config.toml
arch = "unet"
model = "image inpainting model"
dataset = "microscope photos of single blood and bone marrow cells"
train_examples = 48542
image_size = 40
crop_scale_min = 1
horizontal_flip = true
rotation_deg = 10
color_jitter = 0.1
task = "inpainting"
loss = "l1"
norm = "groupnorm"
hidden_act = "silu"
weight_standardization = true
widths = [96, 192, 192]
blocks_per_level = 1
block = "plain"
attention = false
upsampling = "nearest_conv"
init = "orthogonal"
optimizer = "soap"
beta2 = 0.999
learning_rate = 0.0043
beta1 = 0.9
shampoo_beta = 0.999
eps = 1e-08
precondition_frequency = 10
max_precond_dim = 1024
merge_dims = false
one_sided = false
adamw_lr_other_params = 0.0016
max_grad_norm = 1.0
max_steps = 11000
batch_size = 192
epochs = 43.5
lr_schedule = "cosine"
final_lr_fraction = 0.05
warmup_steps = 330
weight_decay = 0.09
adamw_weight_decay_other_params = 0.05
Rows from block 3, named by matrix and row number. Each number is 500 + 50 x the weight over its row's rms, rounded and kept within 0 to 999. All counts start at 0. Numbers have three digits each. After the name is the row's rms in percent of the matrix's.
# conv: 3x3 conv (model.mid.1.conv.weight, 192x192x3x3, standardized in use), inputs 44-65, a 3x3 kernel for each
conv.53 112:522539498504517544466490652461492562498494505524597586489543554441448542549416480419483430439465391504558562426539475474500514500492490515491457491493509481483518496493456550589589522506556444533495546545474483585557550531484446527507430524654507490471483444464358507519413527568488521556378467469476497505479494499602548505500498510509531387494390419506484517481482499595528442574475553466522591588489473591581523503510505505439456523537581537494562440465539518552592423485510515566493493449446477575401549545436533544495491499498542497518482494488581485525457471581498577563453412436454516436
conv.54 120:492452657507513369606513535514487461530529478415520456530511503538500411541520570511423399631508466590634605533487466520523438504473493405553480343526536405520553512497582453524550574516512542516515545503497567504421494457458482453513470494443530559573479585562401498476495542530465485513466475598630537442646522439439603629495478502502521459417546549456477479478505493484490487519530526425510489437506451293376444473462485545511496531488457494528484488519599488492605519520545457531538557496466580475444563535492558495476547546504487479508496504479493523451569448437546508461510443442453429498
conv.55 124:455434442541487551505570510461458507447498459485529475497527482499489497560517515571446399561455410632477552496555486504440476471497462558522491539570503476539508503444551486504499548444564486496494474476433587469444465484451489476481559450495429526589470425515433478550481540435449486447434490626511467565494490488505453479497546438538488464509541517536507625511472563578519541495481500468459495499418442414490482448473451478472462535566584501526485528483512420474492415426531492522530428460477564609439556568514465425545416445481415425412451524631492543542452554560521472489490454483402417344
conv.56 107:476449579497501502492495569624528528535615548473508603553503465538377535516532465481458543524484404543559431503440464540462545463493477580482444568531474486542610537537508529549485440487501529491528476463462542446540530458439518468440491572531438439439530585455552327464412459488446463663504554493468511576515545525531589524546512434484415553425483577505543571440613559542465525490478443591512384501523503609464468507499510547425474528586516516450512500486530555467584488560489515482501489557508414483425565467507452500560503574530535479471534522510490519423501596517530527505462469466460367579
conv.57 109:475456502512398481573523467547587494541551554501553566499443524462413537502509425499417497473463524456479500524458484513538447453509509487556576534505531485541581481548503489449561501429458435484483507477530496428449559556550585536499552522576496482471414406468488515486469415543459472462488466523540459466505492514540486576523455515449477484483440501359476545432468432453468484444634478436489411633531457521498492529555467460523536548480405544504534569467473485558564526510577520530523497515516505466508460508536500514500516519516529544529462577528490567485549534543506427521477476546520548568
conv.58 094:275445447468428459496567534514514539453513452467506488406575516475495566456431635564545465463458463483517469493490469499517471494449473585501529626498456597561458555513467481451509401451446445485517515546514618592489524495533480440445521456501507478538499445475437389563577540444451492411427610554525417506489440541479485446468534516512559495587526561590488540522580478561518524535450525525525494439483552527495421476519465519497451598482536514506521553506543438492596538493543491428531440524504606475501594555437536529530443543557493478542555638540521507502528525455499570581522493490454388416
conv.59 115:527461562521533454450518524547543507486546493501507522559469585523542496477466467490494490494479517592500575541557490527544525513514485581505556481520483506471474522520525527486457468493435555417470558544585560559567502556529453512529569459416479484478511495566569521566665511462540496464609552519486539551456478510546432492485432451429513575458533444417414431547498469504451512532370599557466528464550514521618496463554513510470509498500459557474593475510421487390526546508549494499518503437477464505495501439512408546497424484499485478522529474445509514481494492458536519521495570563539507427
conv.60 105:589501518485503417479569452554509533484518564524538508534423419533560472535654506464491537451427480450432458485503526509482484488492495543485513505525456468446615500457488549479501491623479487565510413468477479486438575480485637546435491526443502507485521523491590522467461527479446492481496541455483517525461496513534581511406535456467519514645576549449522573514478576546426542375473469486521504505441537530506552458462502553410516498464470518441477490359450500452510539461450542497498514504502457502460511482450562459474561508477489560527558536493492549475453551572520539472589467473573414551
conv.61 108:429556594511392481534528435582454527490505447474515556356447498451548546451470600578537500526442405434488440489471513508532442523540485537512529506458517560554489540496494530464522546410445522513493478471456621398534545491618501509565452447512501496489412464484277474491478476544471472452401570562467414496501465401517553506531561568522404563556480552528532486512530402491468464589452506514448597516420426347525520524501526450433579523458416491645644438422469502451539428523477482402519458494485459509501488501468509538513503542587501467532504597451473520472495494519482459467502516555403497496
conv.62 109:547561509561406540515544602532517510544478538485519468475572509518452531542554506439417557461463522468484469548537474491590520458509529498540501550553487558495473483545520524502545486490506558529473511471486480449499477420546457593470584424450489438479484452498412506501622473532410453496489470512530474474480494522432542617501498538412478463505523449456483463410413522560501567471516515493412496508514491417500632525422573582512470483436496519524447524499483453502568515533566460498517487540541490448534522510512492497540518572505536513528422562471481525446516512470451485504463468491458545499
conv.63 097:559490465504541527493501537505515503475484553492556488521540561556514510561442460374269447415459474592547485463553469566470484514504546523463569532505392506534471509464485506500568419456514469468440420431490455465387420495473495538486480481497510525527464512507627605486422406422438317429509572519520546525519481454499454538508448524513501514577513573495469523494437427517487483422556539422395508463496363514445487493483401531512508499576474442574507502525518495536539472503518490470507553554552555499565476519543553506562542542548498468428505483479415625537464554526492524507494465566620486425
conv.64 088:548570583481419468562556498433474474527535499543502478451423519479538488540501532433568448502430439670511564433501509452541449505508490507535483541499510569506547524484487462517478481615470454441532497510541485390409531619556485423357510491493536515474614581504551482498562472513490476550529490522494479514564473530546525549439566507522463551445506563532456511481438505504449459561624531494538560456520522447503445424522464499491551487513470522434538546469477536470506468562483470420532486508521525505518551580517503547532496512538495560524521511499494542490486511501457474551496531532494491534
conv.65 094:525459494511550467490420471495518512591369561457473478482455510460538503516484453581568514529454483487434477467476501464563477490480442517500471515516514467418554452454466474542488491504461479457496446495526489463469507485447583562548508549556477493484486484420488464486485490436556496555523472468503477625495535419501515440533478510477484458540535524533512529510468510565536554499535537569466510490476538478490456464462519498497516535539524582533420498488567507480520475473530503538481480509427434539486439471499576490554481486540468515476541441418568499549583602415594488468459524491482508482
conv.66 119:470506555583478539452514475526495609513471487539523466557502503586485450550421557432483408442560432550571519508517488528488469510525429520414510433504557430537497492487460594466532516482449465570575499485594430504542521463547486523436524442607482562524539526470622524329430428480503470419366470531618436486431482533510524489540482465566483394423466427490410513499483435581577486425563499530547497438549457579452507483460513512461488536533502469467539466552560444510560488505601568559555467603524550512541464522434472616497509482535531500523496520540437575485496468551548595548544497457516583448
conv.67 086:513614547472469545424476569541501564473500499547597545483492566544461525417564473484566442575449530483518520529420472459511440445458522548522554574536538415493515455491432544546429510504452513462492447472552498482508479390570488479460486433606571500488520489482388501499484504528508512467407476481508419594470681470506492463523481432510495535507459511575500486452531585588432439563545520544540455433490510448501410477520491544494473482459509440494498554353417521523458492556473555415431431498484487438530454417527436558449612538538504474483526466530465433503521514556545477454440567533446560468
conv.68 134:501405537493550498545518452445475531523469459511447472573499425459557492467510432555482430381503557550513497549480515502535517506521512503472500519486485527516539475546451514512512552529511557513492569504405518532502536465450436488527473479547431500530481444466526448459497426569493513505505375402550516537469517542544488542518457474570543346424428556482404454542427496487581554444529557747371483483574485734425526505513477453509520520463530610540491486581539535465516466495553454555491511480558517585446503450491537488532544504517472499476423492559554513495486487411467548557477478521475492506
conv.69 080:548617542531472495568474485474484503585509467524544519471507501464423544528443534474455530439398510454459524504514474491516514530513486535498504514528492466451518631550495626533471461547482452527512520510428476565544480486502584524450471567514541457515491514423577562403495507564506572421453471468440461526541407442514473478503543526549510548483524512470487501468525541575567520508539538511524474503533542487480462502538524522573506583591597452501504438587409372501480452476483529560472573557501478436495494488456541545578586493552536560518441524565516525435551441463490443468595501522544476523
conv.70 075:450410410458457342370358440436448416418350381489399413527398485483537538472469495484595622512481468587547525512448505496395469512505521530547490540524541527496550537512540561516534581565523569608563520515508519575572499447518482491561477526469539476519607569587452559568551519513549577545446531570469546484590514469535497531476480442531539525489524528541539506546539433481489522488458436505547493484484491485517513476444508517509425464525505428516522485467524523521584500469443470561563478505487479425465513501489471487474547496491488486517499452466464471585492516498478529539533532518526376443
conv.71 062:526642590528597516494525488587607509468497451487505533501611513501597478440511565530517473546498479448493459491525466507569565475527520413441446497463474503528474405491514354438384410404389511515556536486498553477484666531539536521471494390421466497486503463483510536470579486528601565573533596483548538547546579496552514538492547533509475501501515432453546440442533462467452432478517482550502489530459467459499486509538511510496470466427367508549479463536414475474500537494501507436409465397449426539447494528537567546453548502469461450525440517537508601483512505483542507440484537545579506523
conv.72 091:464481445571514513567437389490437489524563644580553569474514463494462489504501464484540486537445485522544391530427530520471467509501420593475550500509497432441525555545462539476469471479527559509542423503480478437456438494497480415413475511428551426443528499490300534524499473481418431439327400485476530503516419416516537501499521494544464518470506530462485511527451554542490587447483552611458514467435533535579520500539502423492614444350421527522522441459472542515467490527582563509505507458569530434496486400469500521521443469516454439496505538434521551433536505426488466488491490458416462439
conv.73 057:502574516455546532599477525540503556529522438517491422384484497476543436532536440532545468463463454465455493536488506536567529472499500556587573517452513487455412442507523500510486515482496546546499452453508454393485539549492528501527511454508514435517466448491409450467525386472496529486483537475511529542537523522583492538496441371541496470604535335505484577510459578507524547484433454572473451531560513541510460492533463501490489480427505481577561484486481422557477509513466472468479326450528404426438432481477512387411454491459451567592425465564508492536505507624457430469457566497524491492
conv.74 106:607456435620513485582443506459529534485534449445461542534543636497459409627488495464460501418475477508524456537546485512562505460503509614589507521500546558529499504500533535452475527420403565532460539535476546527521481462453487506530506450438548487503444450532380464525503441424456385488493408505513550484563493449509559414489518418465439452428517482463496466433560539526504531454543474518491387653397481596518429531457472569412490485556608578471451444509538492487564499419554518510513498473517515480586486524502549572605570428567548515492447436463451490456441504606484466581526386424473425353
conv.75 110:496485598536467436523498479532580490507390472471498507478539452539507548513516449407423522399490550466461562512517487480463493539422479460459488458502538559569432492539605464513570496539452593467438530471525517561494545456506455563538418435523503516532352501509391490430507515585381354548435376507446516505496527473437392354481500578449419543470511481392507589388451556530501474427565518470437589571465418553402487528496483479404427566520485482503547488517519449548486491523546500486438373516509569535494547514500528469522535555486471524478491517489493475454480425502471495519466452512434366412
conv.76 081:450581514453478547484412475554614482547527507506552492481455504526503533544517524596546461554531489533425497467467487514534530470506510474358422450471478340421486469527460548508549447465384462547498431519581425516419485436461473498506436552555475388456557565482545497446522521563516561538599520478437489454476669422538511532510537623445512542395510456466467536455471528550480496476540562421392595512542448383512541525485493538509441473533488505548418601476548527505635489563437445428505498388469468388465501484411513499496550491474507544499530454461482523602486501496533520505511530495576503553
conv.77 082:501525483443508563543534472550547553535514520496576542562466482538521416576530496394497459560486487586601559428543566598478543489497458609542465522533532595537449427410511542503561475610506515498494548519465503571491546523494522479538435515443489559419433475620461535447420474500372514507444497528485457537519478527570388522526453581507548485570593457454459585554523601494571472501488536496433523460470461455530486441479421527416508520568497456571452454560519496562550498500486517434542458474541505502535542578620453512452542480467528520482553521522372546647523561581521483480438524495467487435
conv.78 131:455556472516452517586507421539514531517509557508532541455464485514563527488548544420564489494457412605480340518527441513445486475544495524517584525474532503448472479483492492543455417484451482463477433558502441452489515544494517562479474472478515500517495511541555601478474597569480493465533572519546486611529479533516513466482578392485386491425406453479554430449339390520558488467537412447483488472444541365503478461440531485616465515387571455477501516534520462480453511571484455430531483549396535457542520555493532488507499478479443521531477519437516536487532480553545525462524541520518501498
conv.79 117:586516406431525488528542570464571539503478533546502500516479522474490544480421455412438434557588459564401501450539445505519532458474484544375468602462480612523543464470517520526528482433497516599479525535479474471452496486490392495425384464539416567531369433465487469470475405561409508518518462458551582520541517434621309545494446541517503546427477462494433513591485529512535436449516566377480445475490466485391485517510432472498438502543530541510456518543465473468525494570484467479549538489527560544529604476530593601508530472535445515514527431566535483655550582491534534455429512538480617492
conv.80 109:592522548518505442542504563512497540478518429512517585546496530561506453525436482531448490505506520439530429542466488489512494462508547504550461470491535517490512544482498514458537508517462535517525492508508414625473474486564558527499436471481574510355358444588465409504515534512447420604410508554499460529498523393515524444442445444513469510488446534519512470485526623560458535507467493399440495579491367580454506534453513446463433487543376550458552473503467527529525498474463508482507469489480459509399477515525541544498483519529529461500475482483574492537446482474482564504478397529420426499
conv.81 115:516433456413532426466443538471501489555567509525516577497498530441494535476530367526535412461497500440530498532511532467468503526521466515502391472451503518480499606535502534465501481521460490555438443462470545600466554456432491473460490479497582463450466486513450405457552552482592467481482422547453491560551572436532570497602461393487470444517480426563453418431425393456395402504439508552506541427434430454549455499488451461471536480494557460489536431508599475497503543457449550544509504479424466521604578556562538510528536461545507514515525473487473562509507493499491429556541396473483381382
conv.82 084:498463459558526555512539495565509512501523468560514527477547524533506491538538460554462539573480501458476502561476505582530480473530468496522452441501520433513582538506461585526510512633504461494555523518462422608402525493430505534509500533551493459485551557523494517447528517521545424564442442476524424493598509361430607588499507487475539516497492507439555462496431447507483506534557476588423435463485512477468434464484544529479416504502547422481581528478498587513422495502537403500638432517466531585458513557549448472540528484506429510451453468382374551509573458419481502501527535424519445449
conv.83 090:512601438559563452524513574558570505561483469488474515541559508539551523398563520557517485537541457483495481493431477518502425496527494561455426432404513391461502490584472485495543444501541479525406475548480553532507531471507426550560466526546518418502568604511554433565556510411448432442490478573548487529523551515437490493512503430553414444353462492575513495473504519492507535585513515480607599522504554486567458463362450446434482502438579495519630511448545485508525436526529454509525494547460472537482498524472530536487413457482458522572470435551542524458402475465595577547453499579371453602
conv.84 107:492469571411421477451426582487552547468574547508551453472450530387454509516396555467498538491407450494531580493500489537479493524548508550427487516453436522518530509437521495558572438391554460434449515416422428418478563464535499530500445483522509514511461448423444451527436431440343501451472510485506514448528462584554430516492481532466485457490477414429502451455516501531521460463441516405513479565415482489430472532577523536516549456570466508440539502552480495573543503418560482499536583576551502562548483491493508580577484446500476480456549497521539514533454564511454428516462374478520461456
conv.85 115:525498580562492527554507449460528453520518581476519559574520536538475422529531521433407504520502626511483439496546468542478435526546498493497526424592444529515466506493637530476593468530496493542482463576576559494539536466494490549447444451412546495473535404555487438499541462545532376497464439534470523423500438562575520439595445397431444465465603522489569473469488461492499511420379480412384433477463419507491448492431400414406398455544404441491613441445540445535502530527567576550515536441396501528519537507518523520502424518450430469468460432533475544494469501528536462500513512476425475415
conv.86 100:504444439499527457400455417465532424518506454474496503412425511515542579501622542497441465407424433447460482491536439505569477534535473513445482510469495402492522562562503547458537530552509482540508535500505485483525503464528466543548535646620541542528462486581472507484587501486478461492573449384424464548447504538430387489536483496513448567418445520478403493461504484476563515558421554467482491473581484455426450504513445608522505552505625534397459471384467489506516483470501505496522539540472459421467469501519468479476492568512482496531474474490471448546536490491452495493503512450540393481
conv.87 074:512508506502480472575557531601575599522506497569553464517543540507613508498524521512486523508480473503478493503557493565609562515569490570494498486452524499432526570460497510495567482469478533584483474559480573507553535459491553519547555475552487468518523481507462466459487472522500505536474511513422554463583549570389440408506518509535476520564501531459513482512459487521464537496505436485522497480486499472492492505513450515513494516499543478474464519499512555514550507465453511559606528460494548443520484557526460532485449529414541551492582557458645558550514489451508466500552473482499478512
conv.88 099:488497579515522570502448445529539522528499460546538512521522401509445487448452497438359397525461352572523429506504569527534474465493505479470499378482536480528452480551503457455499544519567544500514461557457435450333525523493458448523460494452534507525547561511536454463495508453448446479495475485466478564492527528474498631498479437510443286402370466433462496521542379538476523572569527512525371486479449557528536500464406523457453485611430489463622649586471529478459591466523482414462504509468581566394609591496508463486492445474485503489528481513487570544492561600544509492469414524576459406
conv.89 090:420484462449514487481461551473512600497558531439562593443520522474473490447435404553486508478440493494534616425522412439465475420441525492508568594512526523591555486504479486477551511514552550558436501514477513441420560554513601498390529454389458453468423446538508511555553494442584514411513565491525508517484463551455566562465494473533515492447437499462475427470557484607569406450500464598434499527527451553541563552570514433407441446484508505528558478445406500550572480578591535490552524490482488516527492470453586586574550543506539525495545496524594495457467549628559520507523473496490478540
conv.90 100:542508496572576514526456480518518608500508589536485509491580477544461533525524586534446474527371396495491496457511547528503573489521539404427542506558456447461459518545520515527491429535547475482620626475507462478621411453495518538514541380567566493564462643515584525509467493481512522536470502528514514479495381453508430484577460604477511454396470518474462441523501479488454483545441530460479553365413601550570491505477480491534603440494512463506491570568481518507535516553506515478492464511532467529476481488504532512507506488477492503508478450540458528490493480514471557489395461500565455445
conv.91 122:550488486439478490477503475507531540572573508572583505564496532490538486510508465471430424439475437427466512481463504490499528530486470499449529515470519462549512477479509564443496409521553516507552513541480502531492432553448496458505532447465523554442448487483443421572436454394534496487446571519502504578516496557515571548560498375494466374590457535573430487355480439437454569514422398444381462370455496451444535492438470444502535529528514507587485484549559458480537413553499464514570606579442540550512470471532541490579519543532526498506477518442508476482481464431580556503435444500464476617
conv.92 126:468509581525470461551548442585523493502526552452502483442512571538433462439543490379528474509463521506462527511482510484532518525512475567447435561617435529556522554474457554563508467478498447529513562579384540521528481512526402435517552444500608489466528419493499463420623519516528528502453519413513456564541541490506415537566501460419493584482503495542435443462429541467484570676498518651591474413523462537549487428507519476502506499491459450597496451479483620475499499514495506579484461562478480492516494501453549503498510554497442440429522526538521500525484510454440513556445588455484490629
conv.93 078:537548489448550503519426414504512528516464523577559595485523531527511510611519497518482540456485562518473457419452506509481509477516386591433438624512554641564541486440520416503469434505421507494389550472537467430601399475521436499477474499440483410508486457484465517472487499499440511453468554553497524571524493479485470567512562545445437502503515559513544649508560566508539566439466495542477527544565409490529492526495527496497502572389495559428510468489570516493483452534508494357492475483489456459529453469513513450480491499500446461453458500611439535459492604634504555472560540504454466529
conv.94 090:576528574515509473469557549510519508495498530485493533483481527491522482539519455541452533480501523526442520546496477495489493524541488449574464464493603454557431519507498505525445463453448509504453518571501498450490453485523422460440503498495517412534486520512523468543507511523458511471506498535566528489603520556394485266500476467486537506505548529516495466431479542473576498461458466501475495513494543496510476494524526483509472522528508517540589474500469563558484503495481543505564496479488430511542541461479465418514410531490520533574459487486516493574467442477490444478509529550476507455
conv.95 096:480506540522466511494437498460510494468556435512584509518454541476447476515446532494576482488476497494580534431501541550486533399520484498541479538501432498540488497474475466537533473542459475571554502552476500484481493576450452446467535514422520524479525468474540484505507484546476481539548509479488473525460536512500424522535525486489541459504501461508519546473457510539521448522512494540445491516533522515520474484549552484513475536500488462496485515546483523467517546511499629437468507513490507493492526487503497483477590441494530484451415581494465508472481574475484486496509498464527498503
conv.96 136:490516486497463475509542543504491517578527543527570538503484520448502468499474377666500516492469515416543582454575500545493561569513498474493532467514468489558516533533552453521504502459529517467451541420459470394493478483461532484451536462466521517466502466535437565586548507525549563527544588441517496545475526531599510485532526513495531497484542452455519542518504609445527548557479557530360571432558489495471470499570463551587503440506479466495472566410653516444513477498479488446590512453468448528517447461509559513500484586439464521447490494537501440573582473460439509521546527471490484556
conv.97 081:533618523507557592603474476494552576538536589523562585458476512499488449459455482503517488527581561562551518521513440517505575541538432434543496470561489521532557536506517420535529590538583490603547482545491475516494460551426526516503525483535432528548481556510508431512578477444470535529624475403528470515452666442541532499558466428480476475474450504497456456526518487497477505561555498476501537540499415566468483554450560465400433460556512485527399543497471494527416570532405538471498525435500475483504546475477479534424450527510514483544487520570488510511541520594460601469532537457505543561
conv.98 089:510520492454499471398453470563476518565489570508554547503492442479483572409571478461482516478462483432489466463498441451515436410525493494420513483415480535482575451532523540463434544554485480405540494464387467473504483566531513551476524478607559505568439538492482496439491453531436531518530460409519462494362555542562506507476522504485456514510514467459480475498544604538530528498511512516472561600543344509506490573545508448502505517521515501523499603456409426445535546508505490465495593525470501424501527488514526537592538480483475491559556424419407585543596437405449438530508470520595476511
conv.99 100:567488505537495557547498521466472583569559521573512572521471553500436479469439418585360424508488444466463574519497494448488457532489489509464607465565485538612472415451511472520523543470553488525451465455414572506431501516501407518456445417445445501530409455429505520500489527493461493409412482525566547470461452565457588510492417408559552473678542407403493513558584517490425463445489520516437514455466432542541503510545467493473531479535402567475474440625510390529574423440553520534498549402516444575476459475539540550555572507514549551556484538520491518601449538545458521531440480508479435486
conv.100 129:522467450509394517519477454438494531523568532455513526478551525545430446573453447580497440447413434561588672489497488539532520479496500537479497543455482480523489492495477508487534533476557521551520482434484551449458550450489524529499438522409504538447458491510399474573536490513531513477476538509487451468511478529448551595528589435563486390506395467467535482480470525470469504478499553465477507519453511468434495453469475450588499465493534489517570456513542568524467453537553618466520530476455491466523505510495512524526498533527501481484557507465497572508507484512521459507516478434435427374
conv.101 097:539580510474532490512512501418512520513536600598558528583495454556487465548480518559484513478470485450471594481541517535536481543467597431512561455485605460569504495494534606537495518559513551474458519519440518548382492512436495489517520392352454490471574503468606477424617598469615656537580496465440524537524520460610525482594569550524584533548532495492421525526522564566528493445530490564441483477583503509550508521499507495513571481473460505564474493573544461499517510497449454507597522382428419471435525426494558500510572518544473532520517501447473528502501498519565516501546498506592554528
conv.102 086:539546483502465456483484530549546508565476682469510575526475546509541464435445530378476402503517471446501468483493464507434479487546513537489528529486568361496564519527518505561484484370559475420473504505460499494575593525486475413406461542548441498430437557538469511619443560501457451490442518501464510513480524579555517403490525456535437457573507443454534680542480573515512564548469422464479445421517502577453519444460484521486528416480620451404628487459440526537430540461481548469495515476392446522457442501459464475496510544553511582566558436459552479494470496577494479486560463442430539483
conv.103 146:518574482519421454514466468488448474462436513460487509548502518538509580533553481432543514402486381514508466570494478489467502489511488568553510518420542594465540479556504462474481453588462509536511469508433484513500591474406531494536495479510481398517483519588517471503494459525435494471439511571488495560468546523499563547549485458404418531420591497548535508419477467462494522462502469419436491488472516450409432466291523520458448541428560414507547424491687515512457526489591472528548499538481574454439531493567485548548462509517506462546508504448519565525465501471467548546544505452531418448
conv.104 080:548394598540406540459457590484474436512507434562470367489516499467502626547540510487502580496486520489457506584470534515496485528520448531541483565527494540511522473562563522598569542489540494463498569588498623512560488533543522468555561549506464532492528563502417489485404531560506495516569405498499544435503488480519516506484568507520520499530551540440503421544471473631505488524547487545423571513466468513540477543434532434495502484379513521467527429459561456484475464493506499520485450539507422463459427503448460437437542460470456583553416502502491525573503529539500476533537481566567445496
conv.105 072:497516511559512552533526539514559544522588531581598571537511536521514523535528521495535517494551520464527489531517506527585608439529475528411488502445439525510444502491534510549509472478562490571442519630451496587452536479508533518503481456491537476506513517507516527529512498539508486445466474494447561486519543472443482506525504509520505504514511539526518524495510507593503568491532483476463468492511520514533493499503514524502509527516577459500491450515506565483508534476491569493486467477498545556528467468480529509416536535470527582416501559544451510528536604544503468558499484464561486522
conv.106 096:493494504479491493444498486438502517552532558506585497492445472459391548455690369540463535472519590467414480486538545500518556473461558511461491489545392529526537519526544561559509498591486557491492497526566451500475508510546508415412549539411590482469407406456444453376566534442534559520522458495457518448525499503491532576590507483552595517507427550504577456462478515530560618456456559499476397438415539471483479511551497506491507494544483465543433476519576541479526506471569448485517417349473450531544488545542535495484535504527517584516467490472449500441546651469456450555508515570453459652
conv.107 098:509486435465512450564480493521504564513560505475463559479485526485514527487378510555480420528458415568455508458510611509567552526574448464552489557456552476494511453539456553515544567470522478536431557571515526556477477493531483556666514531535585493449556482417511429459415526466536457429529538563498489480515434499522493430599525454463406372529491519552474545586462381450546503591535594588453455523459567461559510514437491527532551502588494432583463480532515554514480456462477463489448506476484596505530486627477564530516561575540455524526479504567478512503449502534479479591464463415439506421
conv.108 087:553534437529460476530510554439537531546478466518466441519557518514520563488506505498483528516535520557616507522534492539493518545530463449488496475501466496547465500476567529570482507403443423467534467505411506469575504476527526498431537510490533545493495543457508473508444542481555516429476406523432510619603458410540616441550484495495488477449504493486503511583525464524467478500513518483472496518463508463462535483457479478493483511488533530447497514466512527508444585535473523484521450472528490541437521544458428477496450464483483508465559432583520497495425475496561457574528503493480568463
conv.109 071:485521379486544350566530331485498461439414439470369420530489524504458490412456452393495481476491545528568481406471447439532437419488474551496488535444541459463582505498517406539537488503459509515526467420490429397500535479530521476584463429565489535477516465561506536537449430457428365482477564498557484490521512489472529539488419482502411480471449424477547491499472537570526486456492487480457489479536477544521560539491556486488515443500428436472488440483468481517506466519498487461499561513508402526470450536534463490463519514458551535492489534475535456484479473457488499432496498458485542521
conv.110 079:490526402555500520597589451469540479535520427514481488497554500502534569448498562449489493514496485512443392466511543538552478467593532529538534446529572559579475474567541516473542400443506461513479478494560504449414506461594612475590562498514496486599514485433497413516556491482526426468463575565470531542544500543467548437545472457401434571446491498536531436540524464503536564484483410527414534475467493526443488490481510431450529498472359484480473510523437504555574535546581437489468458444450470409473503476481449475472466490505362412548396474515408499547410512471458537435444496500460400596
conv.111 090:566514536455495429476554493504559390415514435480517590477504549479449523453529496466551558502506481471475538487537465421610489511448456491503452476462476464482507467538521573531489493540441573484414545520435539442512565598530508512525488498457489516500514545445501550518482496536493501423541482447542594347470573557444440488497513504479501472496518499475526481500556563420512461465538532497518564557498491492490516494440545498518477503546489540472533530531418438538458535476547516460487464521468502568406445475501501481506462474532497447484493597473456421491499500372515569480490540520466521532
conv.112 076:529510431482509607550564435419493520487498372544581543496509495538477537575461541511463491609466468578525512621516528539487518506561483428487463427525523453541496554535463478555539558458493511491433490587540510524440537495476574388499536589415501492556522495555546513566515597470588460446555520425469477526621568458316582528460496534502528494417442494465544398536538426530419455419473471475508506449546594541498509514422502562468402534492479661449470487527500580534513455401452445499554535549531493497488541493460508451491501477475525584504339432487545500403414604535465471512602511481460559509
conv.113 117:426462530384486516473495541545520518537492468526471558467520482475554563493465532598594498498476334463405378546490492483435452482533510450466485536553464546513450448490418530513504476528550513513434555523535503520517527467510523536524568490420458509461406538554464407581528531498429463514587479504594522494587480559486555487473517435578435440535507540529500428584540491501489447459467495535462462425521518603526444474480468444517444512420510461572574481491557511479577500445546460443492452518573459513524484504418525547516499548498501432496539528466601615480481541478535497530546510419501453419
conv.114 102:521479529493488564424527490522623556473504515559543507475496456419488566436385550388480557421540569412427474535517447500473482468502496451532431392470400612558445500503514536518494487507497510528472553543455518490472521562525449463563468469515441477521373520501311453472400484459430530546444476500505498478457575551411464559473487405486546408576478505435525482562592519594553678386542480476430492680579518616397479469532456499511478526556603545493563578515593417537503474465565571464542544510481594476471518544480520516496475502517501513463531552467435534506579475430498507450516463440542557583
conv.115 114:500465420459588579461444531436500553555553518552565523505510460445467439491514481526468468452494558467411535508512558452464513498507503445486574438537493468550544507518533483505519636521517536466533527517509526508403578463432503506458468503510528457376430454453436407482503445468509432499416487468518463454499631482497527587590430490570542473561470461459455688584388474440491392459403504595379391508508456532493499479493457443507500451461456477429422472471565432436465542499470501527512482563548437478496451476564582500481564570500546554498501410487442468466512506536567475488475485467467452487
conv.116 085:468521519486494580465421576562550549459513395532618551514497575433475544471571527606535468493499426569541489479470456518603430476593463461603626459588519528416451527568466450490523497512536472477466508498509486581430482543463563602458585497428493514595487462492475568461497535550481487570470489493517390559392599556483535539455575489511489450503527489583449543439391476515562486428506552489486398475433497540485453510494555494571527468502419511446504567486442449488536460564572468467487431511475487459496446468479514446482498530542522572538534481498551451489606478462498455603531528550495480445
conv.117 101:497498408495535673602513478527504522521531424487557569508575558558498469544517400514475557541385424475513518452478500529439447520507473538526506556550525574540518560547511494476434464322381560585467476505549551554636481394539515459564589501359515412448435358585520621557450474524505438477605630451485492548568486457587548470480483469468453419609564537480509562478514539467567505426488488409405506473505474510463477535518512508494502475531396571466537530575517516509536465532433498493463536505527478431559490595530523525551516457516470446510582526551524507553460510505497440493471486461563519486
conv.118 088:522423445525533428424459443474487464468512485449500426578471465471529575443584529536543536496429458515520465489510549562528516549519442422477490472390475539461488527582533500468541505425509563506532504412376412425427459505562483530468477464411551489543467458434495422634559550543489473530467478438505519511440468554529513589536539496531485405476371495515542466461498491529453601442538555449410535536423405431506478563466436578578480542480552496505458567514448498492516459507442513496526481516596552534552509497473535541506510528497440494443554492567547462519532542524538510534522400464490449546
conv.119 072:504600482516578560486561486492450446476451420456486558472445538495535459591548399467527467488464499586520528468533541496587603404433453530510493524384418566505456460437553516460431556548482487538536477456517511486509609517445467411463452480398557454509491441490517550507486497465544569534539469519461472432493475462494561470480457497538479511499433461531607589573633486482537448455516627552456506481432562499610529474505506536438499463469506492494460504553529407561482453530438484518475442496414476482420466462567552509436565556531434455511477488512439471506552488621502479569444558569519513475
conv.120 082:463524500542523446470487370403537430460470522612613567447513502537471558546484489551509536521477547438435485537494517423476566533503497610499512474507514567542482490519554509474504531566482427440434544480551541610540503563521502523575436457518526492575458473448534494496548490464506459402526496499568475605486554493388503509518501577485460489533514512478507503503543483507548509516514488478497480537489509508484483516521533543497509545588469489448500470490561517518536483485420540494442520557499489476486447481459461516504504557451528544491515499524458532491484426487553482507527505500492550534